From a checkpoint of a small image flow-matching model: arch unet, 42238 training examples.
Rows from block 11, named by matrix and row number. Rows with one number belong to one channel. Each number is 50 + 12 x the weight over its row's rms, rounded and kept within 0 to 99. All counts start at 0. After the name is the row's rms in percent of the matrix's.
# convs0: first 3x3 conv (model.decb.1.1.convs.0.weight, 128x128x3x3), inputs 24-35, a 3x3 kernel for each
# convs1: second 3x3 conv (model.decb.1.1.convs.1.weight, 128x128x3x3, transposed), outputs 24-35, a 3x3 kernel for each
convs0.31 099:54 38 53 68 58 43 65 49 38 46 50 44 56 35 49 43 38 51 48 53 51 46 69 49 53 54 54 43 49 49 45 36 47 58 66 53 39 36 52 51 70 66 40 43 60 41 58 53 35 44 59 43 33 33 56 64 81 57 29 48 48 12 39 46 51 49 43 44 55 49 45 40 68 28 44 53 41 47 52 30 48 46 37 53 47 49 44 52 42 57 49 42 67 28 60 56 58 58 40 61 29 47 56 44 69 63 47 58
convs0.32 099:54 33 56 73 52 58 25 23 49 38 35 42 44 58 28 33 28 41 47 46 65 43 51 38 60 27 33 54 48 36 55 37 42 26 61 38 49 31 49 57 53 43 53 46 39 50 47 61 20 56 28 43 28 41 64 50 56 62 53 50 55 30 36 28 54 53 64 67 47 59 68 38 29 34 41 35 55 68 49 40 54 57 48 45 38 35 33 36 26 42 27 48 41 37 76 38 68 33 65 50 55 52 53 67 50 51 47 56
convs0.33 109:44 48 59 53 51 37 50 46 45 41 51 49 48 63 62 57 33 41 46 51 48 36 56 54 56 47 57 35 48 30 67 52 71 41 40 56 29 38 30 33 40 50 39 49 35 37 53 61 37 55 33 57 46 47 50 65 45 54 19 64 54 67 49 43 41 42 36 60 44 43 61 35 35 52 37 35 34 54 40 63 26 50 43 44 29 69 40 54 39 69 65 52 67 63 51 50 58 44 48 39 55 60 53 34 60 39 25 38
convs0.34 110:49 54 51 36 69 54 51 46 49 61 56 57 68 39 57 65 57 54 43 42 63 40 50 44 29 54 34 47 36 51 44 62 67 42 50 61 49 48 51 38 57 51 46 49 64 64 40 72 52 53 36 49 79 60 28 61 49 38 66 62 31 39 65 38 43 48 34 49 52 40 52 46 61 62 64 35 58 60 48 26 36 50 37 27 36 52 22 41 67 49 50 34 22 73 55 51 54 36 44 35 43 31 78 38 40 86 35 21
convs0.35 098:54 62 69 49 59 39 31 48 35 37 45 52 52 59 58 31 42 48 27 68 45 43 56 50 32 44 58 57 49 44 71 67 53 59 60 38 34 51 58 46 53 50 35 42 75 54 48 44 33 52 53 61 48 42 46 56 82 48 50 67 40 56 35 34 69 52 63 46 53 47 50 74 52 41 37 56 53 37 54 39 52 26 73 42 46 41 56 45 37 50 59 59 52 31 35 52 38 73 67 66 55 40 54 27 48 30 49 49
convs0.36 094:55 49 48 61 55 52 46 43 56 58 23 53 55 72 46 58 39 54 41 52 69 38 65 46 41 65 64 73 49 49 73 73 47 75 57 56 54 55 52 59 61 57 27 46 51 30 53 45 51 71 64 37 32 58 53 34 53 53 58 52 34 34 56 40 42 32 60 66 47 44 40 68 66 74 41 55 40 42 43 60 38 58 71 71 56 55 37 56 72 69 60 46 54 44 58 48 58 53 42 53 46 28 52 24 35 41 40 42
convs0.37 102:60 42 48 55 46 50 48 40 39 46 73 52 55 70 70 58 40 58 46 40 64 40 53 73 57 50 71 51 39 35 45 39 67 55 65 43 45 48 47 63 48 44 54 51 50 49 51 53 50 58 48 56 61 43 64 28 30 54 53 29 60 41 57 34 72 56 60 44 28 50 43 53 40 53 46 37 53 53 63 35 45 62 55 69 32 48 31 28 35 37 42 54 46 41 36 41 53 50 33 47 29 53 58 63 62 59 53 70
convs0.38 098:65 49 44 35 41 30 23 47 62 83 56 56 70 57 52 62 45 64 38 45 47 44 83 52 58 32 34 49 53 56 36 11 48 39 37 53 54 27 39 29 99 32 49 46 55 52 53 43 49 21 59 31 44 53 35 66 57 62 42 48 54 64 48 54 76 63 70 17 61 27 53 41 51 30 41 37 35 55 40 40 51 76 41 52 60 58 26 52 58 53 57 43 58 40 32 36 60 51 44 41 35 59 52 36 16 35 74 58
convs0.39 093:53 46 45 50 83 49 56 24 31 46 53 59 42 56 52 43 40 50 49 61 62 44 67 23 49 66 44 64 65 62 53 30 64 52 69 47 60 44 49 55 57 64 42 35 50 53 43 44 33 17 49 63 58 64 44 51 61 72 59 46 45 53 42 51 59 68 52 67 51 58 50 40 51 32 50 38 28 50 45 47 18 44 42 67 37 42 54 44 39 34 40 54 47 28 25 15 17 42 65 50 49 42 42 64 37 49 60 55
convs0.40 092:30 58 43 49 57 49 42 54 48 49 55 46 52 56 48 51 50 59 52 32 28 44 34 32 49 62 49 44 44 53 38 21 42 33 27 42 17 53 36 24 46 61 51 23 46 39 52 25 52 67 46 48 55 23 66 59 37 64 91 53 52 66 58 38 45 31 58 46 40 38 35 35 55 33 49 51 55 43 38 52 43 52 39 37 52 35 47 44 42 62 60 55 17 66 36 41 44 51 39 59 51 57 54 65 40 37 55 61
convs0.41 099:48 30 38 15 36 65 42 41 52 44 39 58 46 43 51 68 46 35 47 45 65 59 45 42 61 21 38 64 62 35 76 79 20 45 48 34 54 67 27 46 53 33 55 47 39 39 23 48 40 48 53 38 47 41 61 48 50 23 45 60 59 75 31 69 53 54 51 63 54 50 45 71 47 69 31 52 44 64 54 31 47 42 49 68 36 37 45 48 43 63 51 44 65 50 67 84 66 17 72 59 40 64 42 68 43 50 35 58
convs0.42 103:46 49 34 55 60 36 52 38 49 34 49 53 50 49 47 54 45 35 42 36 52 28 19 54 77 74 41 61 26 52 34 73 60 49 55 48 45 55 48 62 55 40 31 46 40 34 42 64 32 51 55 48 56 67 55 49 61 74 49 50 60 47 43 43 47 51 56 69 49 65 51 52 59 50 33 36 39 29 56 53 37 48 34 47 39 33 55 68 57 37 55 51 37 45 34 43 58 52 58 64 38 48 41 50 55 49 65 51
convs0.43 101:47 55 50 75 71 49 49 54 51 74 44 36 50 63 49 37 44 41 61 48 58 47 78 38 55 61 49 59 47 40 27 45 62 43 49 52 45 48 48 48 33 60 39 54 40 55 43 58 67 64 34 47 50 63 54 68 40 40 62 52 46 50 54 47 44 55 35 50 41 44 56 71 41 52 10 39 29 27 37 56 60 60 22 62 52 51 25 67 52 61 55 33 38 45 56 58 58 60 56 50 42 43 33 22 38 53 44 46
convs0.44 104:52 59 52 52 53 59 37 52 61 52 47 27 38 39 48 37 37 57 51 27 47 53 52 39 39 39 44 40 54 62 25 41 54 46 48 63 47 39 82 39 34 58 39 77 45 54 46 59 62 58 44 59 45 33 30 53 52 47 46 58 39 47 73 73 80 42 54 39 56 53 56 65 48 40 53 48 34 46 47 61 42 57 36 41 54 50 26 50 55 72 36 33 55 42 46 31 60 54 43 44 55 68 62 52 34 32 41 44
convs0.45 102:57 51 56 54 72 56 56 29 58 54 48 53 45 35 54 55 46 36 53 52 64 41 64 59 34 59 63 32 52 46 32 58 53 42 48 66 50 57 46 43 50 47 43 51 43 57 42 33 63 35 36 56 49 39 67 45 71 36 46 47 46 61 46 22 43 49 58 59 45 48 42 55 58 20 59 51 54 43 62 50 34 57 38 53 42 34 45 72 64 45 51 02 50 67 29 31 51 48 33 64 65 43 52 49 53 52 11 52
convs0.46 103:53 42 37 47 47 43 42 59 46 47 52 63 56 46 57 57 54 40 47 41 34 48 40 53 55 49 48 55 65 66 49 46 62 39 64 49 55 58 41 50 61 50 51 59 51 52 34 57 55 52 40 51 65 41 43 54 36 57 64 56 77 65 34 56 71 70 56 61 39 54 53 55 59 80 64 56 38 55 31 44 52 36 49 44 46 40 58 55 55 71 50 46 33 44 55 44 46 58 52 54 46 57 47 55 58 73 63 51
convs0.47 102:59 49 59 38 00 50 47 59 48 60 31 45 31 61 42 57 59 48 54 53 53 52 50 50 43 37 38 46 19 77 26 36 48 53 46 53 46 48 30 67 47 31 47 36 36 39 44 40 54 41 62 34 47 49 67 36 53 37 41 44 44 63 46 53 45 55 45 57 56 59 45 44 34 64 60 36 43 49 45 43 63 55 56 53 58 35 70 64 39 69 46 47 51 57 58 60 39 55 45 48 43 56 42 50 50 44 43 52
convs0.48 097:52 53 42 58 63 53 44 26 35 89 49 63 76 82 59 51 57 46 47 57 55 35 44 39 65 41 70 40 67 58 47 63 63 49 48 39 57 62 53 60 64 75 49 45 72 44 42 41 65 65 29 38 60 49 64 62 63 35 62 53 50 42 54 51 40 50 42 66 49 48 39 44 26 50 49 48 53 38 54 50 54 52 53 34 53 64 47 69 43 63 41 45 54 44 35 46 48 59 54 49 44 25 56 69 63 50 27 87
convs0.49 101:49 42 67 49 51 55 65 45 53 38 69 47 50 58 24 57 54 41 54 59 46 60 60 49 44 82 42 47 52 31 56 29 41 56 49 42 37 42 46 28 54 66 51 65 41 61 48 55 48 70 78 42 35 40 53 61 41 39 34 41 49 79 58 46 38 50 47 50 50 74 56 51 54 72 70 53 52 37 56 30 41 50 64 65 69 54 33 49 58 54 37 43 54 57 43 46 48 57 39 60 67 42 63 30 51 56 74 31
convs0.50 100:40 55 47 38 61 35 54 61 47 57 55 45 74 56 49 42 42 42 37 46 42 65 49 54 53 54 53 50 63 61 68 52 47 51 54 52 54 62 57 44 59 59 49 47 42 41 51 46 41 35 58 52 57 39 39 43 46 27 81 46 28 42 45 33 54 65 52 71 70 52 50 63 65 59 52 37 47 43 51 46 34 50 60 34 55 60 43 64 47 85 25 42 61 52 35 64 52 55 44 53 60 65 31 44 57 56 46 53
convs0.51 092:50 49 40 64 43 53 63 58 29 49 38 55 42 62 48 41 66 47 39 58 51 49 56 57 52 39 68 32 49 66 45 34 40 68 40 39 45 49 65 20 55 63 53 14 34 40 33 33 67 23 30 52 59 42 46 46 62 78 59 69 54 30 36 40 46 62 31 56 68 46 41 49 58 58 41 44 37 54 38 54 53 40 33 40 43 34 47 40 54 35 36 62 48 68 09 40 40 45 68 48 68 52 95 16 62 42 73 35
convs0.52 107:51 27 31 54 67 49 52 57 45 61 41 33 61 67 41 64 71 57 46 43 52 64 62 71 49 43 49 68 61 74 44 57 71 78 61 40 70 50 60 74 55 54 58 58 53 52 44 39 55 51 55 47 48 48 54 72 59 57 60 40 57 52 27 51 63 37 38 63 42 48 73 47 58 46 20 41 68 49 52 52 52 47 47 42 30 44 55 50 67 31 31 17 37 49 43 49 84 54 64 30 49 55 54 32 49 50 65 33
convs0.53 101:49 57 54 41 63 60 62 47 47 59 67 43 37 62 60 68 54 42 42 54 39 50 39 45 57 52 36 26 39 45 57 75 69 62 58 54 35 55 43 42 63 53 47 45 41 52 70 39 33 44 37 26 41 36 43 29 59 86 28 55 57 52 48 29 44 44 36 34 33 41 44 42 62 61 54 51 51 49 65 44 64 53 43 60 54 48 44 36 24 45 41 45 26 36 80 39 35 59 47 43 43 51 55 54 53 43 49 34
convs0.54 100:46 71 57 38 34 41 59 46 35 53 67 49 53 53 66 55 51 56 68 47 54 61 72 61 39 67 52 38 61 66 60 64 46 48 55 45 32 57 58 45 54 72 38 72 46 59 56 53 72 60 60 41 51 46 53 72 23 47 37 51 60 52 37 54 30 28 37 56 51 48 43 23 49 40 58 52 36 58 51 36 42 43 54 30 47 45 43 55 20 17 47 42 39 32 39 42 61 48 38 41 41 52 38 57 47 53 46 44
convs0.55 102:36 45 35 45 69 45 58 40 47 41 48 49 35 67 56 50 42 50 71 50 45 45 34 56 46 51 49 56 80 45 61 80 76 58 50 55 42 42 42 51 54 61 44 41 40 63 53 52 67 53 50 60 45 69 58 40 47 58 55 43 48 40 44 33 34 60 28 72 37 35 20 42 42 40 33 48 51 49 35 56 39 48 56 60 60 67 31 39 41 64 49 41 78 44 41 79 46 54 41 60 65 30 54 56 59 58 47 38
convs0.56 107:20 37 59 54 22 52 36 34 39 39 64 51 48 61 58 31 28 37 34 47 45 49 52 52 47 29 51 30 48 35 36 33 38 48 35 46 49 63 33 51 56 43 53 60 36 46 63 35 65 33 68 60 47 44 52 66 73 75 65 64 47 72 43 49 55 64 70 73 42 72 62 57 56 56 48 29 20 52 52 33 54 26 46 46 37 52 65 31 43 47 48 54 25 46 45 44 54 42 55 54 50 60 62 74 60 33 38 37
convs0.57 099:60 43 54 39 60 58 40 44 37 59 54 62 50 33 60 54 40 52 53 63 33 52 48 53 63 61 67 55 58 47 33 38 59 40 53 37 53 42 59 43 27 38 61 37 35 63 54 59 38 40 46 58 25 49 53 75 36 57 62 55 41 59 50 44 52 39 44 42 56 37 52 48 61 44 32 36 26 43 54 59 42 55 41 43 49 33 49 57 58 33 69 62 36 52 28 48 34 45 52 34 50 25 23 69 56 51 21 63
convs0.58 106:51 58 60 40 52 58 56 48 74 33 40 53 46 38 42 57 53 56 42 52 70 40 65 35 41 60 50 49 30 40 48 28 38 43 31 26 48 42 51 54 64 33 56 66 18 60 59 43 45 40 65 36 49 45 40 52 54 55 54 54 54 56 59 70 48 47 53 45 58 65 63 64 71 67 63 60 62 47 38 52 58 54 64 55 36 58 58 49 49 33 56 40 51 80 55 36 60 43 50 38 45 49 69 29 33 42 65 38
convs0.59 088:47 47 53 48 45 47 43 46 49 65 56 47 38 48 42 53 58 45 40 48 58 53 48 40 54 52 43 39 39 47 24 49 47 51 39 33 56 52 33 41 58 42 54 45 32 23 53 57 36 36 44 68 44 50 22 64 41 60 53 63 48 61 43 39 38 56 43 29 21 58 52 44 35 51 58 26 07 51 50 22 29 34 40 56 46 12 55 49 69 37 42 63 46 41 00 45 51 59 32 49 54 24 41 13 47 39 52 43
convs0.60 095:56 67 58 59 58 64 52 50 51 44 45 54 76 76 45 50 47 42 51 52 48 57 56 42 51 53 37 54 51 64 58 53 47 65 64 53 24 32 50 53 49 44 36 58 32 42 32 41 53 30 42 73 43 50 46 66 42 57 67 58 43 57 54 40 57 48 38 51 57 40 59 53 41 44 33 44 55 47 37 43 49 63 61 61 53 60 46 45 49 41 48 55 54 49 49 66 37 38 55 55 42 42 39 87 59 58 52 61
convs0.61 099:48 49 40 43 56 37 23 43 47 51 44 51 50 41 31 41 38 46 49 42 41 52 38 43 56 58 37 54 59 56 41 46 41 54 55 43 67 44 40 69 28 51 48 23 60 49 60 64 39 44 51 45 38 34 33 21 62 21 29 63 36 64 50 47 48 52 55 64 41 49 55 47 54 43 53 38 48 49 29 46 54 49 34 51 33 29 41 28 33 45 46 39 39 54 10 39 66 36 55 53 46 59 57 65 30 28 51 32
convs0.62 110:58 74 51 44 65 47 50 69 66 56 57 49 57 47 40 51 47 62 40 48 42 40 42 34 30 43 34 33 60 46 39 75 46 58 79 55 47 43 65 61 68 67 46 58 56 61 46 61 56 68 51 53 55 57 56 49 38 57 57 37 46 50 33 43 67 52 70 45 69 70 48 69 47 54 51 39 50 57 37 30 47 46 54 51 55 45 56 53 73 50 30 40 44 63 49 57 37 40 55 57 58 45 57 58 63 61 72 69
convs1.31 088:60 53 45 45 48 38 53 64 49 43 65 46 63 57 42 41 59 55 49 61 26 22 58 47 34 44 59 58 43 38 48 57 45 55 37 51 46 57 67 55 29 63 26 43 47 51 46 58 61 56 59 59 51 49 50 55 48 25 67 54 35 58 41 33 73 67 75 37 34 57 37 51 67 63 51 30 60 36 74 50 53 48 42 30 56 53 55 58 57 49 54 23 40 30 72 60 50 65 24 45 47 38 54 26 38 35 30 54
convs1.32 108:50 59 55 55 35 53 51 38 40 69 70 41 44 42 53 47 55 47 45 44 40 49 56 31 42 67 53 27 67 35 44 48 47 58 49 56 67 58 46 34 41 40 50 55 65 55 50 62 30 43 61 48 51 64 71 62 47 55 64 44 47 57 32 51 33 39 67 38 43 45 57 63 46 50 60 50 43 54 61 47 61 31 43 54 45 61 57 44 53 39 47 63 47 45 34 53 50 56 62 57 49 37 45 39 58 50 64 57
convs1.33 120:48 59 53 49 70 56 47 40 56 46 53 56 59 49 63 58 32 62 54 74 44 60 64 13 52 46 70 53 45 43 41 43 59 44 52 51 47 43 36 61 55 58 44 60 52 52 84 62 48 44 62 36 47 32 68 58 55 50 40 43 38 59 49 24 48 50 60 53 65 55 57 53 25 62 72 49 28 75 38 52 38 48 29 70 52 52 34 58 52 36 50 52 52 45 53 44 61 28 62 52 36 40 32 56 41 64 39 36
convs1.34 099:33 24 47 64 60 72 71 51 53 41 39 59 44 38 75 60 58 53 43 51 59 34 40 53 70 47 46 47 43 49 55 58 51 43 49 56 47 52 55 49 63 57 59 38 47 55 46 38 42 30 60 26 42 63 48 35 75 42 60 73 32 35 58 42 63 56 77 33 48 30 59 55 40 49 53 40 50 43 63 28 30 67 51 56 44 46 69 43 59 77 34 57 49 77 31 51 58 60 37 64 52 50 55 62 56 46 47 58
convs1.35 112:60 53 62 44 43 49 50 27 39 44 63 59 40 62 65 57 50 68 67 49 69 42 74 52 15 44 72 52 46 51 74 35 44 39 54 44 42 47 55 54 39 52 56 65 41 46 46 51 70 45 46 57 63 46 73 37 56 59 49 65 31 70 53 41 43 51 53 37 44 49 52 64 58 46 54 51 40 53 85 49 27 36 77 31 59 47 48 45 46 39 55 57 27 33 65 36 42 36 39 56 47 36 49 65 46 58 50 37
convs1.36 107:72 58 34 65 38 43 73 44 43 54 51 58 48 38 38 52 59 53 45 38 41 53 35 51 42 64 46 47 38 49 40 42 38 32 42 54 58 49 72 66 51 50 50 58 37 53 59 70 55 71 50 50 26 53 50 46 54 42 65 35 52 72 52 42 51 41 63 39 54 49 55 46 58 51 59 52 59 55 60 56 45 23 57 32 50 38 62 47 57 29 33 68 48 56 46 52 53 42 34 60 35 59 62 78 77 64 62 30
convs1.37 105:47 58 49 63 41 53 56 46 42 45 38 47 39 25 53 52 59 52 39 48 44 37 50 50 25 60 52 62 36 54 35 58 43 49 60 57 63 63 41 61 50 32 51 35 40 61 41 55 39 49 32 73 28 65 70 37 42 67 44 43 70 70 35 58 63 69 35 33 38 44 49 57 69 52 40 21 52 38 41 50 61 52 83 32 54 66 71 33 25 50 63 41 61 75 56 83 63 39 45 65 49 50 82 65 47 55 50 68
convs1.38 085:56 60 53 50 47 64 55 30 44 43 54 52 46 59 46 61 39 40 71 70 49 46 30 49 57 35 73 52 56 44 46 55 58 76 41 48 53 70 33 44 41 66 35 52 39 57 59 36 63 40 37 55 46 41 53 55 46 74 47 45 29 17 53 43 38 59 44 64 53 27 50 38 27 66 27 53 68 55 53 62 42 38 28 67 50 64 47 46 48 35 46 42 39 41 75 34 45 59 39 45 69 33 42 44 61 62 50 58
convs1.39 117:50 38 48 50 28 59 51 64 41 25 52 58 61 68 43 54 23 35 53 35 54 31 56 50 51 33 34 54 46 45 49 31 24 47 69 32 24 36 72 56 43 40 44 66 42 35 43 52 70 52 61 46 57 53 47 52 51 44 63 38 35 47 24 63 56 48 45 27 61 53 64 52 48 36 44 46 73 45 71 39 44 44 65 56 50 46 50 55 51 60 51 48 68 53 47 55 39 66 40 40 38 39 46 65 63 56 43 57
convs1.40 087:40 33 39 51 56 81 50 49 61 37 45 54 38 63 51 55 55 53 54 43 69 46 21 64 64 44 57 45 41 54 52 40 66 53 48 52 53 67 47 50 51 73 62 56 48 63 63 59 53 71 43 65 38 32 69 51 55 29 33 60 54 50 45 67 56 57 64 51 47 47 71 56 56 42 66 49 61 55 59 49 43 56 57 55 30 66 57 52 54 57 40 61 58 35 41 50 66 32 49 63 37 48 62 42 37 33 40 54
convs1.41 101:34 54 34 50 85 71 52 62 53 39 46 46 59 43 68 47 53 45 53 54 46 59 41 42 55 76 50 55 39 45 48 48 49 20 46 33 50 52 60 52 65 54 78 61 40 40 44 72 23 55 64 30 73 52 41 54 38 30 48 39 43 36 54 44 65 51 39 47 34 39 53 59 37 58 62 66 39 53 60 38 37 44 63 44 57 47 50 56 42 54 23 33 53 56 43 46 40 70 31 65 52 52 56 32 56 49 51 61
convs1.42 100:39 48 27 69 48 63 60 46 57 58 51 66 48 62 51 63 43 57 45 43 51 54 39 57 40 44 56 56 48 15 69 59 55 34 40 40 65 62 67 37 49 36 48 72 47 36 48 42 50 58 58 53 46 60 70 31 50 54 48 43 66 35 20 52 52 37 45 48 64 43 59 43 68 51 53 37 62 57 47 35 55 38 50 60 64 54 56 76 43 46 49 64 35 32 36 66 70 39 75 61 33 37 44 51 71 30 41 50
convs1.43 112:69 48 51 44 22 31 47 58 63 49 48 51 56 58 34 64 17 32 47 48 45 39 37 54 42 48 57 68 56 57 67 60 50 51 63 42 54 54 39 55 63 41 58 55 60 28 57 61 56 59 45 62 77 58 54 25 38 43 59 40 54 24 48 47 45 45 59 55 50 32 48 56 48 57 54 30 37 44 64 50 36 44 58 45 50 50 64 41 55 30 38 34 57 48 35 22 62 69 65 45 54 45 45 72 74 59 61 65
convs1.44 081:55 42 51 35 51 45 58 56 44 75 42 57 63 85 75 33 52 52 47 40 52 56 41 52 59 63 40 52 41 49 37 55 42 52 44 52 62 35 48 48 55 59 40 58 39 88 68 43 65 27 32 56 40 49 63 41 69 53 49 34 50 40 47 46 36 56 46 52 42 55 22 38 51 28 77 40 53 53 55 45 51 61 41 43 30 42 48 38 64 43 59 62 33 37 68 62 41 56 47 40 56 49 66 38 40 53 47 52
convs1.45 104:46 38 57 47 52 55 53 63 39 38 75 65 50 43 54 49 45 50 56 66 48 38 24 35 48 40 49 56 58 62 57 60 69 47 59 46 37 65 48 39 62 25 59 52 33 42 47 33 46 48 60 50 43 64 55 51 45 73 62 45 61 65 52 42 45 49 47 30 66 56 27 79 39 32 41 63 55 53 41 44 53 50 51 27 67 54 63 48 41 45 58 51 66 45 61 42 60 61 43 65 40 52 38 54 53 37 43 42
convs1.46 094:50 45 48 64 65 65 58 38 41 72 42 51 46 50 33 49 64 51 67 45 59 59 58 52 42 57 48 78 56 58 38 82 48 39 18 53 37 47 50 37 39 50 60 50 38 56 40 45 68 45 56 44 61 65 57 46 35 75 41 18 61 56 45 61 45 28 60 46 24 32 48 51 52 57 51 49 63 42 45 30 50 55 42 52 42 38 34 52 43 68 76 55 61 64 41 51 38 54 46 60 01 53 50 45 51 29 49 61
convs1.47 105:42 44 77 36 74 43 68 30 46 53 32 25 50 50 48 35 62 50 56 60 46 44 19 60 67 59 58 56 70 33 69 47 50 55 44 51 71 59 39 53 69 40 47 60 56 42 55 16 36 90 51 47 63 48 56 30 61 43 74 59 17 49 47 48 34 29 47 48 49 39 38 44 48 54 49 41 66 48 68 33 46 49 45 67 45 64 48 52 34 61 38 61 60 40 43 54 67 38 51 55 60 41 48 58 24 79 40 62
convs1.48 088:42 62 59 50 68 59 45 57 46 62 48 46 49 41 42 68 35 45 56 32 57 41 53 63 57 61 47 54 39 50 48 47 65 51 46 52 33 43 44 38 51 65 52 50 50 57 26 46 84 52 33 44 62 56 53 64 55 50 55 58 38 30 57 45 54 56 38 49 51 45 52 38 61 55 48 54 34 53 48 52 82 65 68 41 50 78 53 39 63 43 79 39 64 59 50 67 61 51 31 64 41 61 36 52 58 36 40 44
convs1.49 103:60 35 46 49 62 82 45 61 63 42 27 42 39 60 42 59 50 40 74 38 52 32 60 50 49 32 47 36 54 44 66 25 54 59 46 50 73 58 44 28 68 48 72 47 70 56 69 66 26 41 49 61 35 61 43 31 53 53 50 55 53 63 72 47 38 38 35 40 62 54 48 51 52 77 64 50 53 34 50 42 39 27 61 47 63 23 42 56 58 49 62 89 68 37 19 49 59 43 36 60 49 49 38 54 57 53 40 43
convs1.50 099:35 61 55 47 53 59 34 53 35 58 63 67 55 44 40 53 52 71 48 61 59 37 47 59 48 64 40 58 40 57 29 50 52 25 66 60 69 64 39 67 41 42 43 54 47 53 42 50 48 41 57 37 49 63 44 50 58 23 75 65 53 65 48 64 36 44 35 40 53 53 38 69 58 61 39 70 29 41 35 33 47 39 40 40 40 69 39 61 26 58 72 59 41 46 17 71 42 55 45 44 46 49 46 41 54 39 51 47
convs1.51 113:53 39 41 39 40 40 49 54 67 50 45 52 64 03 35 53 55 54 49 64 62 61 61 57 45 39 53 22 53 55 67 95 30 49 53 39 63 93 49 32 36 75 34 46 45 52 50 49 60 64 43 60 73 34 35 57 48 59 40 56 47 67 52 32 59 55 31 55 49 61 38 63 44 65 41 49 32 59 42 64 31 47 55 49 65 53 66 43 72 57 46 41 49 59 65 34 34 64 68 48 46 48 60 25 38 46 62 43
convs1.52 091:55 53 58 74 55 41 60 68 60 39 41 49 40 58 49 67 27 51 60 52 61 59 51 48 59 54 32 49 68 45 41 42 70 60 46 55 58 57 55 66 53 32 38 41 43 42 58 52 55 43 55 58 45 34 63 64 61 61 42 21 70 52 50 34 57 44 54 64 37 42 49 43 35 57 48 27 49 64 61 40 46 42 61 66 41 41 46 60 50 44 35 55 63 37 44 58 59 47 67 57 41 54 28 64 59 55 60 54
convs1.53 106:36 38 50 65 53 37 42 34 43 48 51 26 49 57 36 55 36 65 70 32 51 55 63 63 63 40 67 64 55 60 49 21 41 45 41 64 52 36 61 37 43 71 49 15 67 46 57 78 55 47 62 66 53 28 48 40 41 49 53 48 56 52 58 47 43 48 53 61 55 33 50 50 46 63 45 36 15 47 46 52 42 27 52 50 47 46 65 58 54 43 64 53 48 54 56 41 41 61 34 47 44 45 57 78 54 55 53 57
convs1.54 100:56 70 58 59 44 52 52 69 51 41 43 53 60 59 39 52 47 39 41 67 47 41 57 51 41 27 27 44 62 42 36 48 53 42 54 35 50 71 57 42 71 66 34 48 73 32 93 45 46 40 33 63 40 49 46 47 51 60 38 43 52 49 29 75 37 56 34 58 40 60 38 50 41 34 58 65 48 74 85 35 28 64 82 61 64 74 46 50 33 25 43 42 63 50 45 37 56 36 46 24 34 66 51 52 64 37 56 46
convs1.55 115:56 53 75 57 54 44 46 68 39 64 61 47 66 18 29 29 68 47 60 48 27 49 42 58 54 47 50 45 73 65 66 25 61 55 48 61 49 62 54 65 42 63 55 55 50 73 58 61 56 66 58 48 44 61 36 64 40 60 57 40 51 38 79 54 54 36 52 62 41 62 36 55 46 52 49 42 57 33 57 36 62 53 61 57 40 42 62 58 27 60 43 52 47 57 41 34 45 24 49 36 60 34 59 57 42 47 54 50
convs1.56 089:46 61 46 55 60 79 44 66 65 66 33 58 44 49 43 64 59 40 59 54 30 43 63 52 34 58 44 43 53 54 42 78 60 44 72 73 48 48 53 59 42 57 65 45 52 50 50 43 29 37 33 68 46 45 52 40 46 42 51 37 55 51 50 46 31 34 63 45 33 60 31 45 56 65 71 61 57 59 41 46 31 40 45 48 62 40 36 55 59 43 55 41 56 34 72 59 60 58 42 50 45 60 50 66 59 50 16 53
convs1.57 110:44 49 56 44 69 55 62 63 59 55 56 51 53 65 42 48 35 46 55 38 60 54 62 41 54 42 37 62 44 64 51 52 42 45 42 55 50 55 48 44 65 65 70 50 40 75 56 45 63 68 51 38 36 47 41 55 55 56 42 56 55 37 27 34 48 35 54 55 46 30 43 40 62 41 58 43 54 71 45 54 41 42 42 24 49 60 41 51 50 22 49 38 33 37 68 69 44 53 41 56 60 41 54 80 68 33 57 19
convs1.58 096:47 69 60 40 54 50 44 46 38 65 52 28 42 53 47 48 46 58 51 43 67 56 47 16 45 70 54 47 77 42 79 59 50 52 62 60 58 59 46 53 56 31 60 32 35 45 30 41 60 62 64 38 48 64 34 40 59 34 55 52 33 54 49 43 47 56 38 57 54 81 62 53 48 30 60 55 50 65 62 56 26 48 78 70 56 42 44 46 51 76 52 39 51 53 54 32 54 57 51 48 34 41 55 52 33 50 70 57
convs1.59 087:39 70 44 49 38 38 66 32 48 22 62 42 62 38 27 42 47 56 49 69 56 41 67 52 53 56 46 32 33 43 58 19 81 52 61 51 61 65 53 68 30 34 39 57 38 47 56 40 76 73 64 48 68 49 44 57 30 46 73 67 42 27 44 55 60 44 58 33 61 53 67 36 39 48 52 56 44 74 28 57 79 48 47 33 35 13 56 69 52 50 52 61 47 50 44 57 54 38 40 51 57 44 47 25 61 50 58 60
convs1.60 095:52 41 48 74 72 65 69 51 45 50 42 59 53 66 68 60 50 49 47 51 41 69 71 69 49 53 50 45 62 20 51 57 73 55 57 33 54 51 58 63 44 41 36 59 50 67 44 56 47 40 40 48 33 56 59 51 50 58 46 51 47 74 39 33 51 66 36 59 52 71 54 50 51 60 56 49 57 45 45 56 48 34 65 68 63 75 50 49 32 47 74 54 74 37 58 32 47 65 56 56 52 50 49 51 56 42 61 50
convs1.61 101:57 23 49 61 50 52 45 53 35 34 58 41 51 61 39 32 52 49 54 69 46 51 48 58 82 62 49 54 28 64 36 52 22 50 34 47 49 43 56 51 75 67 47 72 36 60 28 48 57 10 43 38 63 47 58 53 60 49 53 38 32 57 30 31 53 66 44 21 49 48 44 39 50 68 33 52 78 38 52 47 71 42 55 63 51 72 42 45 66 44 47 76 43 57 29 67 58 54 49 43 59 50 37 61 54 30 47 34
convs1.62 079:30 48 33 48 31 47 47 25 43 52 38 65 51 34 38 51 41 49 64 50 65 56 52 38 34 53 72 48 45 53 37 38 73 54 39 70 47 36 62 58 26 61 49 35 65 42 66 55 49 12 57 47 43 71 54 38 61 52 63 27 76 54 26 52 74 42 57 41 44 56 50 54 65 81 54 47 46 37 53 37 42 48 56 45 49 53 51 28 71 63 57 37 62 60 54 66 51 39 42 42 30 61 53 39 56 46 49 42